From a checkpoint of a small image classifier: 24-pixel images.
Rows from block 6, named by matrix and row number. Rows with one number belong to one neuron. Each number is 128 + 32 x the weight over its row's rms, rounded and kept within 0 to 255. All counts start at 0. Numbers have three digits each. After the name is the row's rms in percent of the matrix's.
# gate: MLP gate (model.blocks.6.mlp.gate.weight, 416x160), inputs 0-79
# fc1: MLP up (model.blocks.6.mlp.fc1.weight, 416x160), inputs 0-79
# fc2: MLP down (model.blocks.6.mlp.fc2.weight, 160x416, transposed), outputs 0-79
gate.26 074:113134157138136129138174122111092130066201099071111164136192150059127104143133139154113152070141151160091098088137101137124169159136116062173163095073178152140115125198183077144116121128154143138111150177065157127138100119197136125107146051
fc1.26 077:088134090100174066116124095147152135194069113140190128090141102081121086160137156089111146096172083120138043147119115020142133161180161143127148160085120124080143168129180100102084167110123136112086099119146088209148140131118090105111123182
fc2.26 075:135079133125075084139154126050065105197167125109165126177168203098147115188134120155113127101089142150132121122139161036173117132160151162150182114106075072121142160179094139103171149121114152187124115070071144147164141112097073089079105155
gate.27 102:126086176135140149109183092126083108188100114125147112166125057153099165133120130108109147197107115124166113165117105129096163090141130062218108082176114102171111113129114131130180119135130129108141085076152123143196136105169136155098193142
fc1.27 104:109169089183154120106247131141148124108156169108116094117097080146154131132134136171091196118131119152113151105162169106094108106193134119104110106093153131134148117082088083173111107119165159088134153131114077109130117134123139096083069089
fc2.27 108:089111088151098122126124195097132115150173116092081095115111087147189066137107075153155144131147128148116125175078190151160122113146171143110125132069163164148162113125096122187129087082114124145098180131143121185144080094175124153135163144
gate.28 070:150137175092156115076126087112157164108169168140201154156181129164138159127090140114154102110118070124174132171144116121149132180144123145181072101120084175112064149119111074126110165078112152093175082159159137088087097094131077171115143110
fc1.28 081:140174156155143086119089147066126171161137165118168137182070126156148158171160112101139111168079061132152132113137065177146129164156166143158121112052190119135072110157165114144122131078121076111131120171112122121173116071167111160075117155
fc2.28 088:097138154144154167113130175101101170112114096176067099161079163113113135140169134181152109091036142077149120118110082108165152136115120136136163069125149121070208160123114192130118105159078112097097156153161071066156138071100154129099137112
gate.29 093:085171120116151134094124124056124171123071123163154092189128157143168112122127200098126122110145163135112114062169087073111143117141152155146177150158131127109143122185136122147183149147153123100141134103125162079135131125129136147111095100
fc1.29 097:107110144127137203088130113098111103131077181125127108191159171089055113080125115095134122157156157184164162131150133177123119143133139116145141097147139137126155119128055128113140154122127064050127121132157133112129158131142104176161114153
fc2.29 097:092162122139099133054130124105157091174173171125130156141138137154169134103120091127123103139138162106120078159118166082066155106114152083125128131080180135174128072104089182096152070086165105135098158099193113056086120100135130139167079195
gate.30 093:156104113172120122164163186135118123168153047154124178152162073148075117124115090110096173172138186133135116166105139158079137143142146140080171114107115113113165127127165173138083106172120102102136124083119092165169140111170107141116083096
fc1.30 096:104135103125093128150117094118158167159163163170085114104096099124144164141129126114139194146196075070107160087139128122178102079122148081158148088168117142141165132140167103105108161096168153133134160209154139187124133098119117131180143195
fc2.30 103:114148094155127129181141057102149121104116155121166101138172150048112101087131152135100086100138156121159175054137123082121106094112144122092080143110169139099141140089093174139161125142127107118148107184160131151085138087186135061125154148
gate.31 114:155150102143167047112102139079132175172139148114065163090147108102155110068158085134122071163089095093169179219143162117150149112140135100153080177212103139104183127057113120123097069145146137138144116152130144128069109127100108143135165169
fc1.31 108:109128050118174109062084107102152212144124158133060168110078133043161093098119130079187107154195117123169095087151149184154144095142116136156117197128123121132098171091166159112082133132116177112147102161133156132086115100192101140113155182
fc2.31 113:148155129131052145143077149062112179110164158076116128077108116163112124194177158174096126124176179149137083141166161074115126159141128116061125144142106177118107152095134136110158110120113166115109148141133100096133127114096104120193112131
gate.32 082:161146120054189129161137189113180165106111158120137122094064129162114138110185105175135126136101117131066115154088090136107117126107068083121122107100139072101088136133137143155113092121132069158184110103199127118173104100117085102130062115
fc1.32 097:097128144113164090134157092156156127128153101172098103179178027035097154175112139069098126148144153137146098127157104153108175133128190153168141162181159108169165131108160088124168146125110145148084134145055142092091131117136147127137197144
fc2.32 092:092089163182122137158161153153122138165130130162112123094133069155146111098118131148099085124151082073135154102141103180136105162149122126152194101124188117138154134095153072035091123138093124120145087070106142083122106120163167189112109121
gate.33 089:128065094094125111139142074152070091148128156057139085082185120143073118115158058133111119142081124091162134114119121079094160135118178163131093093200186095110162120109124173134169133085156148150105130200150123132150151109159116114153100131
fc1.33 098:149174156093132085137159114125186160182169092142116213120136171153155119133086108129110079090167123104093108118099080145109132111094108171124127109205142119127095153099129093204154114162125092119180153215133134199136107160108136075089133086
fc2.33 090:087153106160149143122117160106173165171068154153156143095153088160165129086068096133213104125150155124106132170138148080137123111082102146176082084086076132128103148106156160117102122118139142112101149095101134139132134154080168182168101125
gate.34 095:094128062137198145078161116153205031161162093166128109166124116090139171129116122162102138147108157125186166132154132133158062097061160141120082113149136081095104155160115121154078143116132134123147134127166106090132115130147150094173078124
fc1.34 094:183135110079126136064168076150134059125159145150144186076204230121150137127114131089081129138153149123158142124119107123119145153104129158135151137134109144113083089136116118172116098080144146136159187145155165082130091079162129124161090177
fc2.34 098:115216159080135138113127132177114134161129111076126123111196164061163184123121111166104082184050106087169137184145099065150119153127125115119117136131156171161148113148141058156082204127117166097144079127104169088173106169112138093123079143
gate.35 096:115159144124154088147153111174140149166128150064114168047164115165163015140148107096180096158146120115117099165133102167080152088108155099123175164153152111083124136123113169096102114141147106121126133131129173155085096128125157082171159061
fc1.35 093:136149102110110117191142195154154115102159062092066120149125117151093145128136111118059161111136102157138168167105192113122173148167080153138144192140173163173109103176171170117099124172103159086148167144134087146122104126141177099112135126
fc2.35 093:123106131150148170065130081172087190156133142062106124149146145063091139134139139184073053160125155119149118130074121116111191132152097112124142125154095120100069142128132128156121101164094150141153090133130160204195156143111149120166162062
gate.36 110:105161130166125056122147161110128107181143096062161124126154152151183125177139140167163117103157154126167058114181102129105127170119147077155105132116140120121175109101083149121138115124159155135075074096150110146096119133131093203101117087
fc1.36 107:166142073111104074169160166160155134098152148126144075119113163160134132168154122144115116121161107148164127134141130086076187102129143089166056111111076118152109159138124141108089111140099154119107092112161129154094159113198180178146096083
fc2.36 116:134097201162149143124108102076116159121169123149153123157087109135111098168163144123123088135158117133138094161118119167148046163098134150145090163134111104120128074117113132148101110115150193142132140123133064178088169159145124130145153117
gate.37 105:152076132082163160062088117111048183138166099102096087122209108115127141110116115176202126156143144133140163184123127106112105160079129112117091108116114110164119159096135111125128087125127089116134141084080138109190143108133097084091144165
fc1.37 113:119135101160052094059096093153152119151109124129088098142178104145047125091191109158117140143132117124130168137152151143106133162117175210117098117170200132097136109109128121111150106115135119189123194118088180126168172105148105120116097115
fc2.37 108:155148064093135131123158112157146149107094155130132112111173111169127122160153142095177162121152133102176096115127095125138117122078138141107119142148113117184057181111142091193168112148075116114124152112126109160118160092174123063130156130
gate.38 108:101196162146087144119142128157081104124163143151123150133120123109170143155154163111199156162119081111177084152118141139149096063128115113155136183101091123171111088097120126159157131125072070093166096150065109089086115116112148149130120172
fc1.38 095:120092183122186143132136134197107173128122152130125097078184135120159124127165116150168109109147099141096149122100144050143086192121196149060085145166143129094117106115057178144116131098109138093089153132217183117141104124114142142178132109
fc2.38 092:137153153112115113126212153102093131153133113146161145083132140177111129125151160144101099144163144140121122113082133160182164146168141176187107154085133144151134145135140197079115168083151137049188133144123116121110141142108116152100163158
gate.39 080:120082077134129061079075124120179109101121174026156105124129146124117103195099149080087107145090153120145180140114132090148167055104074095178129166143148144111073134174124180142108172144129152119177081130185136119130177137145101113090116093
fc1.39 085:193109165112111185198164073101098174110103133196120100139170040110134114078166158192188147105149051118151099091114121143146114146135195159127149100128120094184146092136164096112120094077168133170094182124073125124126109161139139091091173165
fc2.39 088:185166155130082122134070096079146109127098159047090045096131140080161178057138160126110112162107104140083183155114117128117127140096097139110104091100113131099146102148084085151084152096132130126145119105107157146154109163126149139134103126
gate.40 077:112116172123147101080091161144142106122144123119160093061137143181130118145106155091134131153051193077166131122101141140124114073090123096161106131137167140158125129141151182123135074138110189147150131088111176149199099103155088152098128087
fc1.40 075:096102093151152165099161191177131078068109108142116208162163170161114160090155125128093139143147146059144124113130143101155155120059080158110130179143156116138084052120137111134091121143094128121161144160147118063163101093135099208080148171
fc2.40 070:144116102174156113125085115102104072137164183178103185145140127121127154091098184106129147059115129124087152188086099152147108111152144132086141186129099178153147145095057124151158108100067136145158150164130170143145154097144119113052194148
gate.41 078:069145115123139143112101119089151129093145094132157153113136170122098145103108171150189166122106086141094205133126104194094137082154123120112102099085155130159198134126082085167172115210087117174108183121149105144116125104097135104095123171
fc1.41 077:130141129150168208129133130148141104137137083137137121134120120144154111164153123136084158105178156167105114156147146114132145092131144143070162102156117149136187109162108124133169123137156166106086138174130123110110151128165125118105131116
fc2.41 079:081145184092077126110117128076065156181180142053087124090182121099107144171120082119083144075100096081063109122116111108156116109186118110099179108091187156147170080145149119151128148116102145126152118140128121107158122149073113105087160090
gate.42 073:130126135188088109073071128095153134202143089166127101138172119112096127061174142154183127154106204168153149126144123146120091169119121098123122140116147104189112176116112052107180136123133132133080158137096128105125155123137155090146098121
fc1.42 078:115135181153062109120057165115130172127170129174134120140189129147095166145136157118103072161116122123127148077186074111080149141180163159147100105106047171135129110101143131132123147094193138131095197130073131117109133129119082108131118100
fc2.42 077:150106139140139109110138163195066139076156120080134137153159068162110113124187120158097085144110086144167136117107143176068113138162149132114145125106157117142089099140135161152141112152210099123182065132135178149107045142150142127091144126
gate.43 113:093113138185122151142184112117136047196138207101180106180117096130126092107096122141093118101091103121098128181145154093140118143133208183162092132160065173162101097147162160164133177096120176111079104095093119150093069111108135123127122139
fc1.43 112:095122148167156194193207116115127083141129135084127084168112132138134160074118181176084152086054128121142126161159189086085109087128119164158082116151129148182127147104195151193180154144126150076096096060147115148118110116086176152131172154
fc2.43 119:161180103130087124102144100130118140153100148117155096184144154125128144104212127144074125086102140107128057104071150183106107156111141126220100139107114129141186175180140125115126146108131121111183116095109156068114095083077073117155140070
gate.44 112:140192140127145155111148122052122145130129078117033116190104114147125116171109136101106135117104099153205149062066149055132180132197070161145113185150116099154085083105103162114146084138138151117184107157102109129116133164178122179129124193
fc1.44 110:190084076070146117102130158167167130109087190091156068100148083161118177028169184168144151148154143139162178118144080146110142142098118135130105076088102134120131106121115134095123139077139163151175088114146132124119125127131077090141154124
fc2.44 113:138159159170125128085139171130171093077126148194101132060119082158144112149168079132131090127146099100172100123053061057088180120089158143147088141090122064153125087126101131119133137122186166207154106095125133074129170150129144120167128122
gate.45 081:103156179166113148120170115137136093056188102148143175131164132167100146165146165118116134106082118077132148112159179115110109083095049133088133131135138138100133153141048128098184103147137125127150096166230131093110138110121158156186114099
fc1.45 088:081117147075119155096133095132119120131163171096203144091182153116114122135227125117131101106170108163070146150099181169100163077113104147148076142130108167117134192135133118126146104091146117163140095159167162128149081105131130166175105097
fc2.45 082:159096116133122121093166141112095103113137188154097186119098139078135166175099139152095159159115082129157149155169146113158177158106120120110145122113151118127189157225070139144108105134120140093128159165123093155089103099089181103066122209
gate.46 106:109110112180081114132112134134071088196114180179141160167220093114154090119110128128130111123117135124083096099174095117111157141100093166124091115146103108091127149196161207120142104090140146103179145132143144125113106096112083154221120115
fc1.46 102:172153128173106110084104038117121114139104145106139134149186105118140162107172150132094102140083150098152101146080077058112159078181142149178131124124167120140117152157170135128166180168202083114186117102166051116117110122102161172110182168
fc2.46 107:164095088167206104145134156128078160071128107158112108083155121147101179159115141118122115112122102126084135088170160085186114106125101131175078150143120171182174132137160140128105157120205168141089048138174114084150139158159141131179131135
gate.47 109:110174073147155095122167120113207124109129064204135089102155118114164136221091141150155089129121159145123137118135118163073131114109127178119082101096164146136131173161161084169196075126107194121144122156112102134134150129103153151102138112
fc1.47 105:101143168114102116131151104125129106140120109141142174131077131087122150084133125122134137128013180116133189075124105168152133146168146171154110157180152093136134097136116126119086165175132077115096094113124151130125137200131081101128096116
fc2.47 097:102168153112099161219117122128078121151077149138128129138123154060150136090125090134116087122099143153122138097136136135095089101133186142149085128101111154172140095138140103126174191104192122104188186111158072066097124093080115141141108139
gate.48 126:138138161120063079118134112092113136172099103115073132142146139134147129135147131168140113103113162093068110127146096134129103134097174195188159105105138187109153196121134116095170134098078061141124117177101103161157120174112189133118110085
fc1.48 110:116172174152131146103106159151153090137113142116177094090164145151116118108157104107108212078109129136078108061108114185111143113172105105193110170163119110109172155195098110133099166189107086110143143116138111092111125153146140084148127156
fc2.48 111:139142079173121141117114177094140119119105156169107075176137098158087114173102080096162150113085119125159118128123175166087129158147144161158146120154099200153121102137128109189160122127137171135107120159197138102144102111112124140119106119
gate.49 097:097195117125110187104193106104160128087140107149143147111101122149072126175084149113044110125135094126177136133083069133069148094098183111171161153170115048148114168149128122098160161147085171127166132091125099077130126123138050161170123154
fc1.49 101:188131099116124146096071110101139114104137081151155183156095145141165128119082146169094106101144117134107196097133110128143063130095148109119150161173128165092183159122107062140136111081031102098166110190150128128113080132165160173129057095
fc2.49 098:143083114114155155168126137137136128088122139153102124129169123091165126164166109113142083134098141168123203121125165107168128155166164108104120094153052119078130134066131108150164173100130141112085117075124099120094116144132093087111083219
gate.50 103:128148148127130109093135135133060123107124160132106099159107124129164119166182118156154087093109134144102117144103137172138170122079133061112123151088145154092104123157026177122100140090160135135191088124097172127134131113148123095133180154
fc1.50 097:101117149130108166171138172076163114126146133191178142081156098106101167108167099121166199156171073150063183083143116093136089157117165165087084120205129144127093138115149073117107127153166106158116177137160119125097093092064137123185044128
fc2.50 106:170099116121116136113136069171100158140110140083120143073120148144184118080176129138193140129090065105133130139091139142152127113107138177128103123187137183133091123123094133157176149115084150114144188106084136170090108150128129105138122094
gate.51 087:103120148127162214123089142167142172138130114089153119178076095170092085117148163104148169113112132128122073121173084169104118180097171154098142060135156148088195103101130063159160135148081126106115129110144122162121141189112137103165128131
fc1.51 091:162127123131131115136152154154157189089192128128111149140111097160113128117086148140171098139080145080114049158156085126160086173123146129100120083123152165096181106133173096094101079179069157109101074048103151119089112157186109164080136106
fc2.51 094:064122198092153144104138213118089120090159135146146116124064130129172069085107129102185127117138141087133110125090115150180157134088097172101107069143137126134138164115121122141144156139094136128093144200062080121110128089167145082121154092
gate.52 078:109144110126133157165171136166123131071138117153117102171104118177093143132132177184130063066193150087181157100147167124141125123184115128176113104153111117114164090113095094120120160170116174134126107094139163128121147148140151075086112151
fc1.52 079:174106124185108101117165089080110088132142161129140130068166119089119122133065138163105130149140114151133072159131136119084170143129097074108120105142203113154094155113149079155157117104160138133139164137133126127162107137115120135135184139
fc2.52 077:129113095085105139157131098160162134123147101117142123136067085123121129176137198166173139136121174085146158134089148079150174147132180120121116078158167122097159179162164135145078097108132162115053163081163146148149113100129169164158114114
gate.53 109:056134068121092105117107175149115113144188123172105107125165134112076081084125154080109136124070106122100112083147131140076087107109128160133140141162175128126180126201107163115138160104156102121126153169095111102130144162148173152151142083
fc1.53 106:115144136181148118076152057131117128158110083134159119124200101095129182163128110146164137083163137133125162063159131142141164143074154102162150124121097138135105081089171091188145092178090135158174132086145136169105045166114087112092109142
fc2.53 110:098138113129113125192119122164084126144151100168174111149171169124199127098063140118170134107126141103092111160112150158164093180137103128125132131147113110157098092190150160121134113146085082063110161134165116102094085102144175164107140167
gate.54 079:149089071109156076128126153179122162150167117126173129129198167096107145172132123071114119129111147170183148109160136147166096110107136193165093111137125119091079094085162113129042147122123092164148120141146131121216138149143114150146054137
fc1.54 073:122118098069069099150161139132094110100113121101190158183144201079146147196141161091089121110135076116185142145105140172151148079135148162073059121090112140089148160131125221119097167178096099106086092156101136101125152182121130130114104126
fc2.54 083:121195203155101120098108194200160120137095153122138171084108161109168105148089076121107127097174046143098156156117141167090141196133100063165144142103145137154141076150135163109095165086106148120107162150075138105113093099129154130136163154
gate.55 105:126166173128127082081121142136108109115127099067102150147119113160196142157122135087106158030158123160096112132138142094093118131140153143142145081075153093151175164168094150134125136092143149177118124114126207136086129145149096140128125135
fc1.55 110:108140180129140096166141124116144128123122184112128154144110082189200124088114158092142110130138139139116131099152124088093085160138160152139138132145118133141153146102123110111151120131142143094145097116157141091168108177162101136097117158
fc2.55 107:137179108148147135102148141163142060185121154179092111119184153133123126160109094198057162128072125145149140126134139067151116088107085086150142140145121105093036161148106068074117157106120104124137133103107149111146096068144096080108172115
gate.56 103:132109165141193127082161179158181117158164148127137127177078093135097121094162167119147154103126122138097126122138082084101096120190067138144086107187073100117094143152094164089106121190112097093124172134130162084134118089079163131194132136
fc1.56 101:081136072128086128178108087138067149109104151143138106090141114092170139141114108121200127168152123130110086088154186144144158163070179167086129139108122131121149115105143129178150095074113131157101130139088084147164126146150153168116137070
fc2.56 103:141126078051096175191155147095091156119146151115155077118130153161075120165135139107141114189136145155158106093158161206158092100120077165133147123126120087117088187124097164121068140172075143125110090110132094182084153138119151128133175134
gate.57 111:140156122089152094071192082046110118087170149096136136139131164176106069157148106152123191131035096085143143115107217140136134132122153124149138184085104156153096096083110145102064078137157129174123085082154155161106141132153103123114121128
fc1.57 109:081112062119115115078129136096108169157103177146171140110134146159154055069142114132153087193136137136031114100155138053193120107073098119184120165162128131124100111157101119151141162070171088173079149155173099150112126132128142165147135142
fc2.57 108:132166033108174144086125139090128102164168158138146184139201147181106153152080131053105170119146123129095110113132157115093133140134080144143104080100048181148157117160106112134128103067098109120159118159155098155135144117125093142097062126
gate.58 111:130126130151068131157152147132149104146164152137040144122203133135134078144069178148156081093113107121106126118152169145114180099145152117172156162134159173154153167203139131113124087089135150146086118105099143154147106124086146178189070100
fc1.58 109:134155130163175125114102102129153177113192114044090119108181172152156120130164134165151150116102107085116109166092130108146180149214170139147113141055168132167125094184133111166137018015150124153095125160128096085120109131126131147128184063
fc2.58 107:144132152102122153121187137137034147145135189183118138133103109111122166186121062119069135112125106184119115146100072080205171136133089113091119121080112081137131091112091136101138127155175110142129149110105174124165088146135147122086151159
gate.59 080:170154135115132117101143109113166121137094166158112140140108142101144153033117136146094122116107127075107098143076111085132131081146112172163069168156148113144207062119108130088135144155088128122131132118155137118103126126151137150215108108
fc1.59 076:138133111118159118078092149155170152127095091074195086157125076078121182171089110155157146126163109167139162074142161119122163107138170133150141089122090050080101121077116139037145086070087162127124153103134127179164127126154106175103121143
fc2.59 071:045146129116130151103026144111131135150151117121131141139165208134123133108155143100093153121178137129138175119119070107114151158085076136142151102170115137112115145145143112154143107096145122075078208114133207185101157140115120122087141169
gate.60 100:086115112131172104098043134080121161142189180100095076159140137165151101117138089122108120104112116110121122132093127137107147124139135091242146195124140119153114116198144133106129132161135160151116097100158138154131077169130081165073175200
fc1.60 100:138131123134153132180138150102145107096047084169093139179098092074147145149159194101164176079109102115116136152156146075169140142153161097108188112156141105110176176165180082145147157153091131142140154152093098096099104125146116116153091123
fc2.60 096:121166084174141130090104145087106114134134143149133138090096114149130118099069109082082159150109170159152163095162126115147093162109090173102123099173118145097125169142104169130133134022176174118142086162104131100139068133132144139110100173
gate.61 118:120157123150086074110099117125153050154133133122119149119107087153115083091144148206131149080108168105115107151094123129121097139157185158213156105133155146172168148166144128140172172138125166105071151139148131147199129116110132094141138141
fc1.61 119:145109142103166138184161139125105155088132148141194139158085079101087134172126096075107149185154132149118155102108165131185137158068089085088126126109146046083082135140096144158085108103132090141059160109141114124166061118186092129142147123
fc2.61 117:104163133112151115206067152129189160113072167143102101154166168144119073169097103098143135113170144164116183168189057111106132105134107175102120074140110152120128179141041132080110179142094124094090122131163155152131130115100122115111117177
gate.62 097:177168125158144169138158139111151106144122144147083094096109059188145086136138110090148136113119080077102127195157113121100141118133165101142120074112143133147129148115155207117095167143126188137149178171151181178127166113103112141132086139
fc1.62 094:102104081193099135148134068118207159126151121158101220174108158131145118130185152128128146115137122137140169128108125096164114144096108130122152151180109143173077074170124137159093111129098081194123150162147101090123149169094117162092068130
fc2.62 105:155123114124104097125109143118121168129145166163128092151120136103122116121174148065156127060127177152113121130087052087135124143147146068150162135145100157191176131126137108187106139104113143162102126139114129087141125106144063157130161128
gate.63 130:131132136092152140086113137137157165147141116163122111099153102073203057134130123076126161149192099159163099121108136112126141124132144173185088129195059118144168140153101150118203113128118177128188132110133134148133114124146122128103125122
fc1.63 115:126189106141132165073086107140078134132156156134101075116129050103103131109054159148134131073131159101123168128098170136123125132130095095123119194124077165148154142135113137106114121122165137119115116164210179165069115132115122128185094077
fc2.63 121:041156165115159066151165130166098128119112134101161114119212144149096110158139134119148136130107103111171135169149100132101105134138209134118106110130136120141188083071106085077127083163128146076158175181055089093089113156116124132133121147
gate.64 094:132176125133125156145115113099139098144147168091108142127142134132117177160159076111188168130105173114162086131152119124174129139088140153117145149129079181126054105093090135180119170088099136161142123132167081131166129113134138115063129101
fc1.64 104:132133156072062196160128113133127151130104151193138141126106108147143112100121159141071129125136106209114120173188109151107160098107107085127176117142144157216155104133162138144096115150149099138106095109100205128117120110103133165171112134
fc2.64 094:098130158066180140132157159163172123214152116077167150119120136143127116124105107107079140111189137151125092123152100121131125126182096125093045154170147153102145165091109179118137116127034105094128102138120148107114148046107145078125112126
gate.65 107:126097134112136166109163122098152111134215072103130133114143092127160157140125146124112081117060084127111181135058147092097151214192102152119107139126161165129147120087154136121172165138109085148127153128087112134128124150131180162174166140
fc1.65 113:155081116085108137150112167129146152119175101140116134141119094074169167120122157144095129107102129187101198138132101142189085113240082133145100119134092155142111102101100158107173125131131146136155094174114096121085111122136189130161185130
fc2.65 105:133093121194192046109121105135133064094158083130202131157146108145104173126127102113122107149117143090120112105115098139086178133122138083143126157203131126139132106104136146165090086120167130127143110125094192158128180172139053112062096137
gate.66 106:132168126125102038097141141132115133188189121069089142135106123147114122163194165091102150187135092121147149180154158111145130199152137091097144118119113118097063162102106155144096148091173099103154099168176049112127082173105123137104126119
fc1.66 113:145169134097096127145107143146144124152129143120104150106182198156132146061101174138141072119083200079078157144096164081116117113160093125105170178173134107090144119159099100129047130138163094157111171110137139208091075106116099139122153089
fc2.66 109:092097170137126134156108081159206131161105149135198142153138149145165117105094120044123146107181158123082099129119181138117114115128123085138121149093102153151137084111126103077113161085168119121081139113093109128183132119180135144142128198
gate.67 081:091133117164133148121146172112124170116138124084120124133072159180140133109107141133092146125091121129108145150101128080141123062099138162172124136146119127156097114136078115151106190120134136139117163074121138193122188174138100095149082145
fc1.67 079:157109186127117187118146098076117108169152117143144146103182153150143107129098132082121142145179144149145142062128098150136129192108114112121152123189142078147078139140170151112083096138103082138108075119149146041140110097108161160079193119
fc2.67 080:107129123140136117179128111145083109101136127164118122105186118112156157167093088099178125176049142150111176157112118127086110095128147113081142087084122166123098090142060148141057195168119154106065150153148098149173182129111118102084129155
gate.68 099:126136107160137210131135151134103091125157108141059102129145145154076179165172095113072139102189089114138181185057121113060136118175127181133108144131194156107160146124093138147143098176104144168117098086120160147195121163116110107155109127
fc1.68 092:137119170029148118153125123097118116117135124111144102140139107083151114112088108118174108195150142097169107108181147096148111139147117099132105155114038202173063128112190166138091179139149098102152128117102079109114186123163144081105136136
fc2.68 092:124117151156122102166105186142151132140125117124104121112112135183075171107107147155136141060154090134098114183052147116113124103119077139156058096143187128142177102084075123152127142156104149134167155085157110137113104103102111091126158130
gate.69 096:122169179128113137139168102135110152099130138155091116151161120083159134126160121160162174167163137157093165129183124131097111113075098082161166141151111175088132128123141063133088095138142150143103126133093145132137230079093192133106147130
fc1.69 096:155139156154056179071184130115063147087149191149114137094093135116083099129194132105105112120149066143128137137123119042135099097117180088144120090134123143185099105124133199143131135130173154104170169138099110052132158136056113123136124125
fc2.69 095:097106121131142132158133135147144126206107160238177148105072082068088109139152128083159144112156116099127131120154138127136121126087111138148134096027170158142086133120117101133106178095098148095090130103160185089140088103124113119165140142
gate.70 126:141136155164061146159119156170111183133116174112144132157118105111155122088116159161130138125106080130154191116198165077148122149169132132084131114160151162122120085104079088108084106152136144114177124089201132108115131093115138146176125047
fc1.70 124:053042108095133137092099111141106089179136157150100100112110171171145155132170149118145118083096190135127112163107082143137138093143127119215130149138154123127120143107145100150129138147123106175139089143107131100142137073156095114143135052
fc2.70 121:088098051133059053199137106139106134137069107090113100119168139139089104148080139097125116123105135191149209108127173122165132059152099136151115157143146122128071127117137158107180131083134145114194144179151133145096144116122151094137098073
gate.71 066:115039144114194065112149147162158108163090158101097089076110155166100122184097127197112122134153121153126184175149121113145137140094151165151162130130104111124117123127131098135132082138101048123168108173135106112136164175132162130092152145
fc1.71 070:083076150107156097112151121146111137106124105139116127117107164127091179157177084121098091105114122172100132126141120113151190133144145097177132108186097132144079089097109145098114090134076101085132114103133228089120129128151177139107150134
fc2.71 068:082076092126160105201131142064146173116115101046137074179159118082150105171117146093104136135091141164121150069128105116135162112139151121190138093162157091108107097064146182065116132138150147128104128167141214085115143110084104100140205070
gate.72 115:133124114135122114073123147087176144107021149127205112145108150103129098090136112186152109219090200125142141158117130088154185168172142104168122100140094125173107137062118098101115138123179133089110179142135069083155164177176139118129147124
fc1.72 118:161131065189083087113158135101109145109201143072156172135179115110111105124128181120134075118121104176091138115070107111177132087125178142126177119121196091159132162134055146110139098120139127083135113126086148137097153096101122090146080127
fc2.72 113:117132077104112109106146147097089168091116144141137102153102122166075142141122080101063171105227150158106165100165172151148091132111188154107118165149086165139161129103090108091086177176155148147183137149113135179110064127075164106102155127
gate.73 088:098120125153067118107129203167120134180102147100132166181104075141127154153168162132145148104170120106194144165137124085204107068132123110093141130158160085114115135201112131094185183113054090126135181180149135183117098132136113132119136117
fc1.73 102:139085149092126066161108122136123092136083129124113146213120172057125117148169102156118097133180149161151099150164149137128084129114139154131154158135123104137117095091132121123100141111142078115162231123106055140125112194132150106139089123
fc2.73 091:140118194101110120144166119112125178049110122113170194104128135113108140164148173086119141120163137121176115126217151147093100110145177156081118134106116118102065184161138149105133147168145129094135159053130166078152140103120171148030097110
gate.74 104:176117114118088022094208173147140116114195072151157120066143154081113101143126178139092115115116189102132153139155106127090150173140188111120167125127148133172204142188088172134122135125105124090147125122135124110112143077132136138116059044
fc1.74 105:112145126159132133106192164120130099165100127096123092133090090133117069073108095083071137084126138114118153109139167098091111139143112128117122159173130138146134142165155069092162168151169107109125102141134134138083187209115062185139178109
fc2.74 106:149140126098079116196107135132143144112097106154139165109090104119121108110094134153149190081124080068096107103185037103100163097094129113159127083169171196121185089136097085077126143108104175148149093114148128102148158101100208158142125140
gate.75 082:082022190151148161135167124165098130102149144094131172066128142094084131182138121137167089168094103164097156111162183042111087158111101134138121065150081140146124131123136148144175105133120136140106176107157117162156156132084112183129086118
fc1.75 076:129180110119100156116115153128150147187108100118099084183138083077094114175122078100126146132104107117140121101138113145104118055124128116126204166094084112172127122131088136123151077170106154112104147059167098142138080095087075077185114081
fc2.75 072:136150099173118110090143186138107142167107050091183065121102102156171088085155150186122098095138144125143119137163115174128119182098126135132126189154070121180113164175098121173159118163153113152074053121149113118136087101084142115079107095
gate.76 110:136090143093168079091087136117078124121117194167124087089120145060149114144090118109115128124098106131144112180191155117090152134130102140063122177123112143093128107078151141099177173179076098130109146123167073123115104131144125101163125115
fc1.76 113:125142141174156136110156150153138117107122198115149055121130169035156154072187191070078153092073113099139172154148068160135131115133153178096137125092159082094179074107040148167104149105093096153129174100142122161081126163113189102137092137
fc2.76 111:082153059133159124158091142167114072081121163136131076123120136039189133149125108129076124109099152146102118178121115152059160103159160075139138145068136083143101088108097113153126104112116115187112191157146055145137171183120109126134135107
gate.77 117:162133176109076203128127124092108089183159123114152142066096182097180120136121138105153118138157083080121121122130094140126108072147134142149136071077114237158114172068089145153208149127131110130142115156188138137130138132147114078112123150
fc1.77 112:086169060115165108137138129112133158123139130165164124085171166111085190107166145125143145105110179176191128152105068178087144166137141161149107126138127098129136133185127141083035096111108180108118125119040156160128114146061128090095148118
fc2.77 116:077122150146120139193178111152156156141130154161127122099106134090094079119054152142123243116098159084116164079159131095165131134096136238110127113123091147135116116125134117097120132135112094115073097155138128093164120109130152122137153158
gate.78 115:122129141131147092112150127128146066159084118112105119125128150107093158146076066145130112129094115155097113140119135072124151153161191145185158126109154135116093153177149151105158148179085165201141138138077170165072157129167096182107155172
fc1.78 122:173177200179155105097084159149174106147129110090146115145130135163128169142111110150131134129153097121110151137152163154086182199169122102142095126139119181190120157185122103150198146117115115122101157202132050091077117134130164128112187131
fc2.78 114:169120118165081112138145070139112122140041138178173126159151133124116143123165167152141079132116125064081086125107226148069139142189143135110162127090080095131130129135125109151150166202088119150086148147102108087114132130135113076124137077
gate.79 087:140128156157169127154136149119120110183173132097161115152167163108107144137108115171112135108124121179105085120145168087078097126126073119121126148094146135151093107105193173163173181061111152110146158108082151090165152058108155124137085144
fc1.79 095:126186197106124184136116144167183122160076167124140161135131112099103112162137063124148096111155173136113064145114122163122108102119129150120118144089098139167127190104152126158171099065116182089103141119091148107096182101143145120125089168
fc2.79 094:191136135140179153092150178104160144177119224105081104169087088082115103117180126137150110115136164104137145096113091135145107119132082111123089116075169131130123198133102148130136115008126133141158152066116150100110108106145159140045107151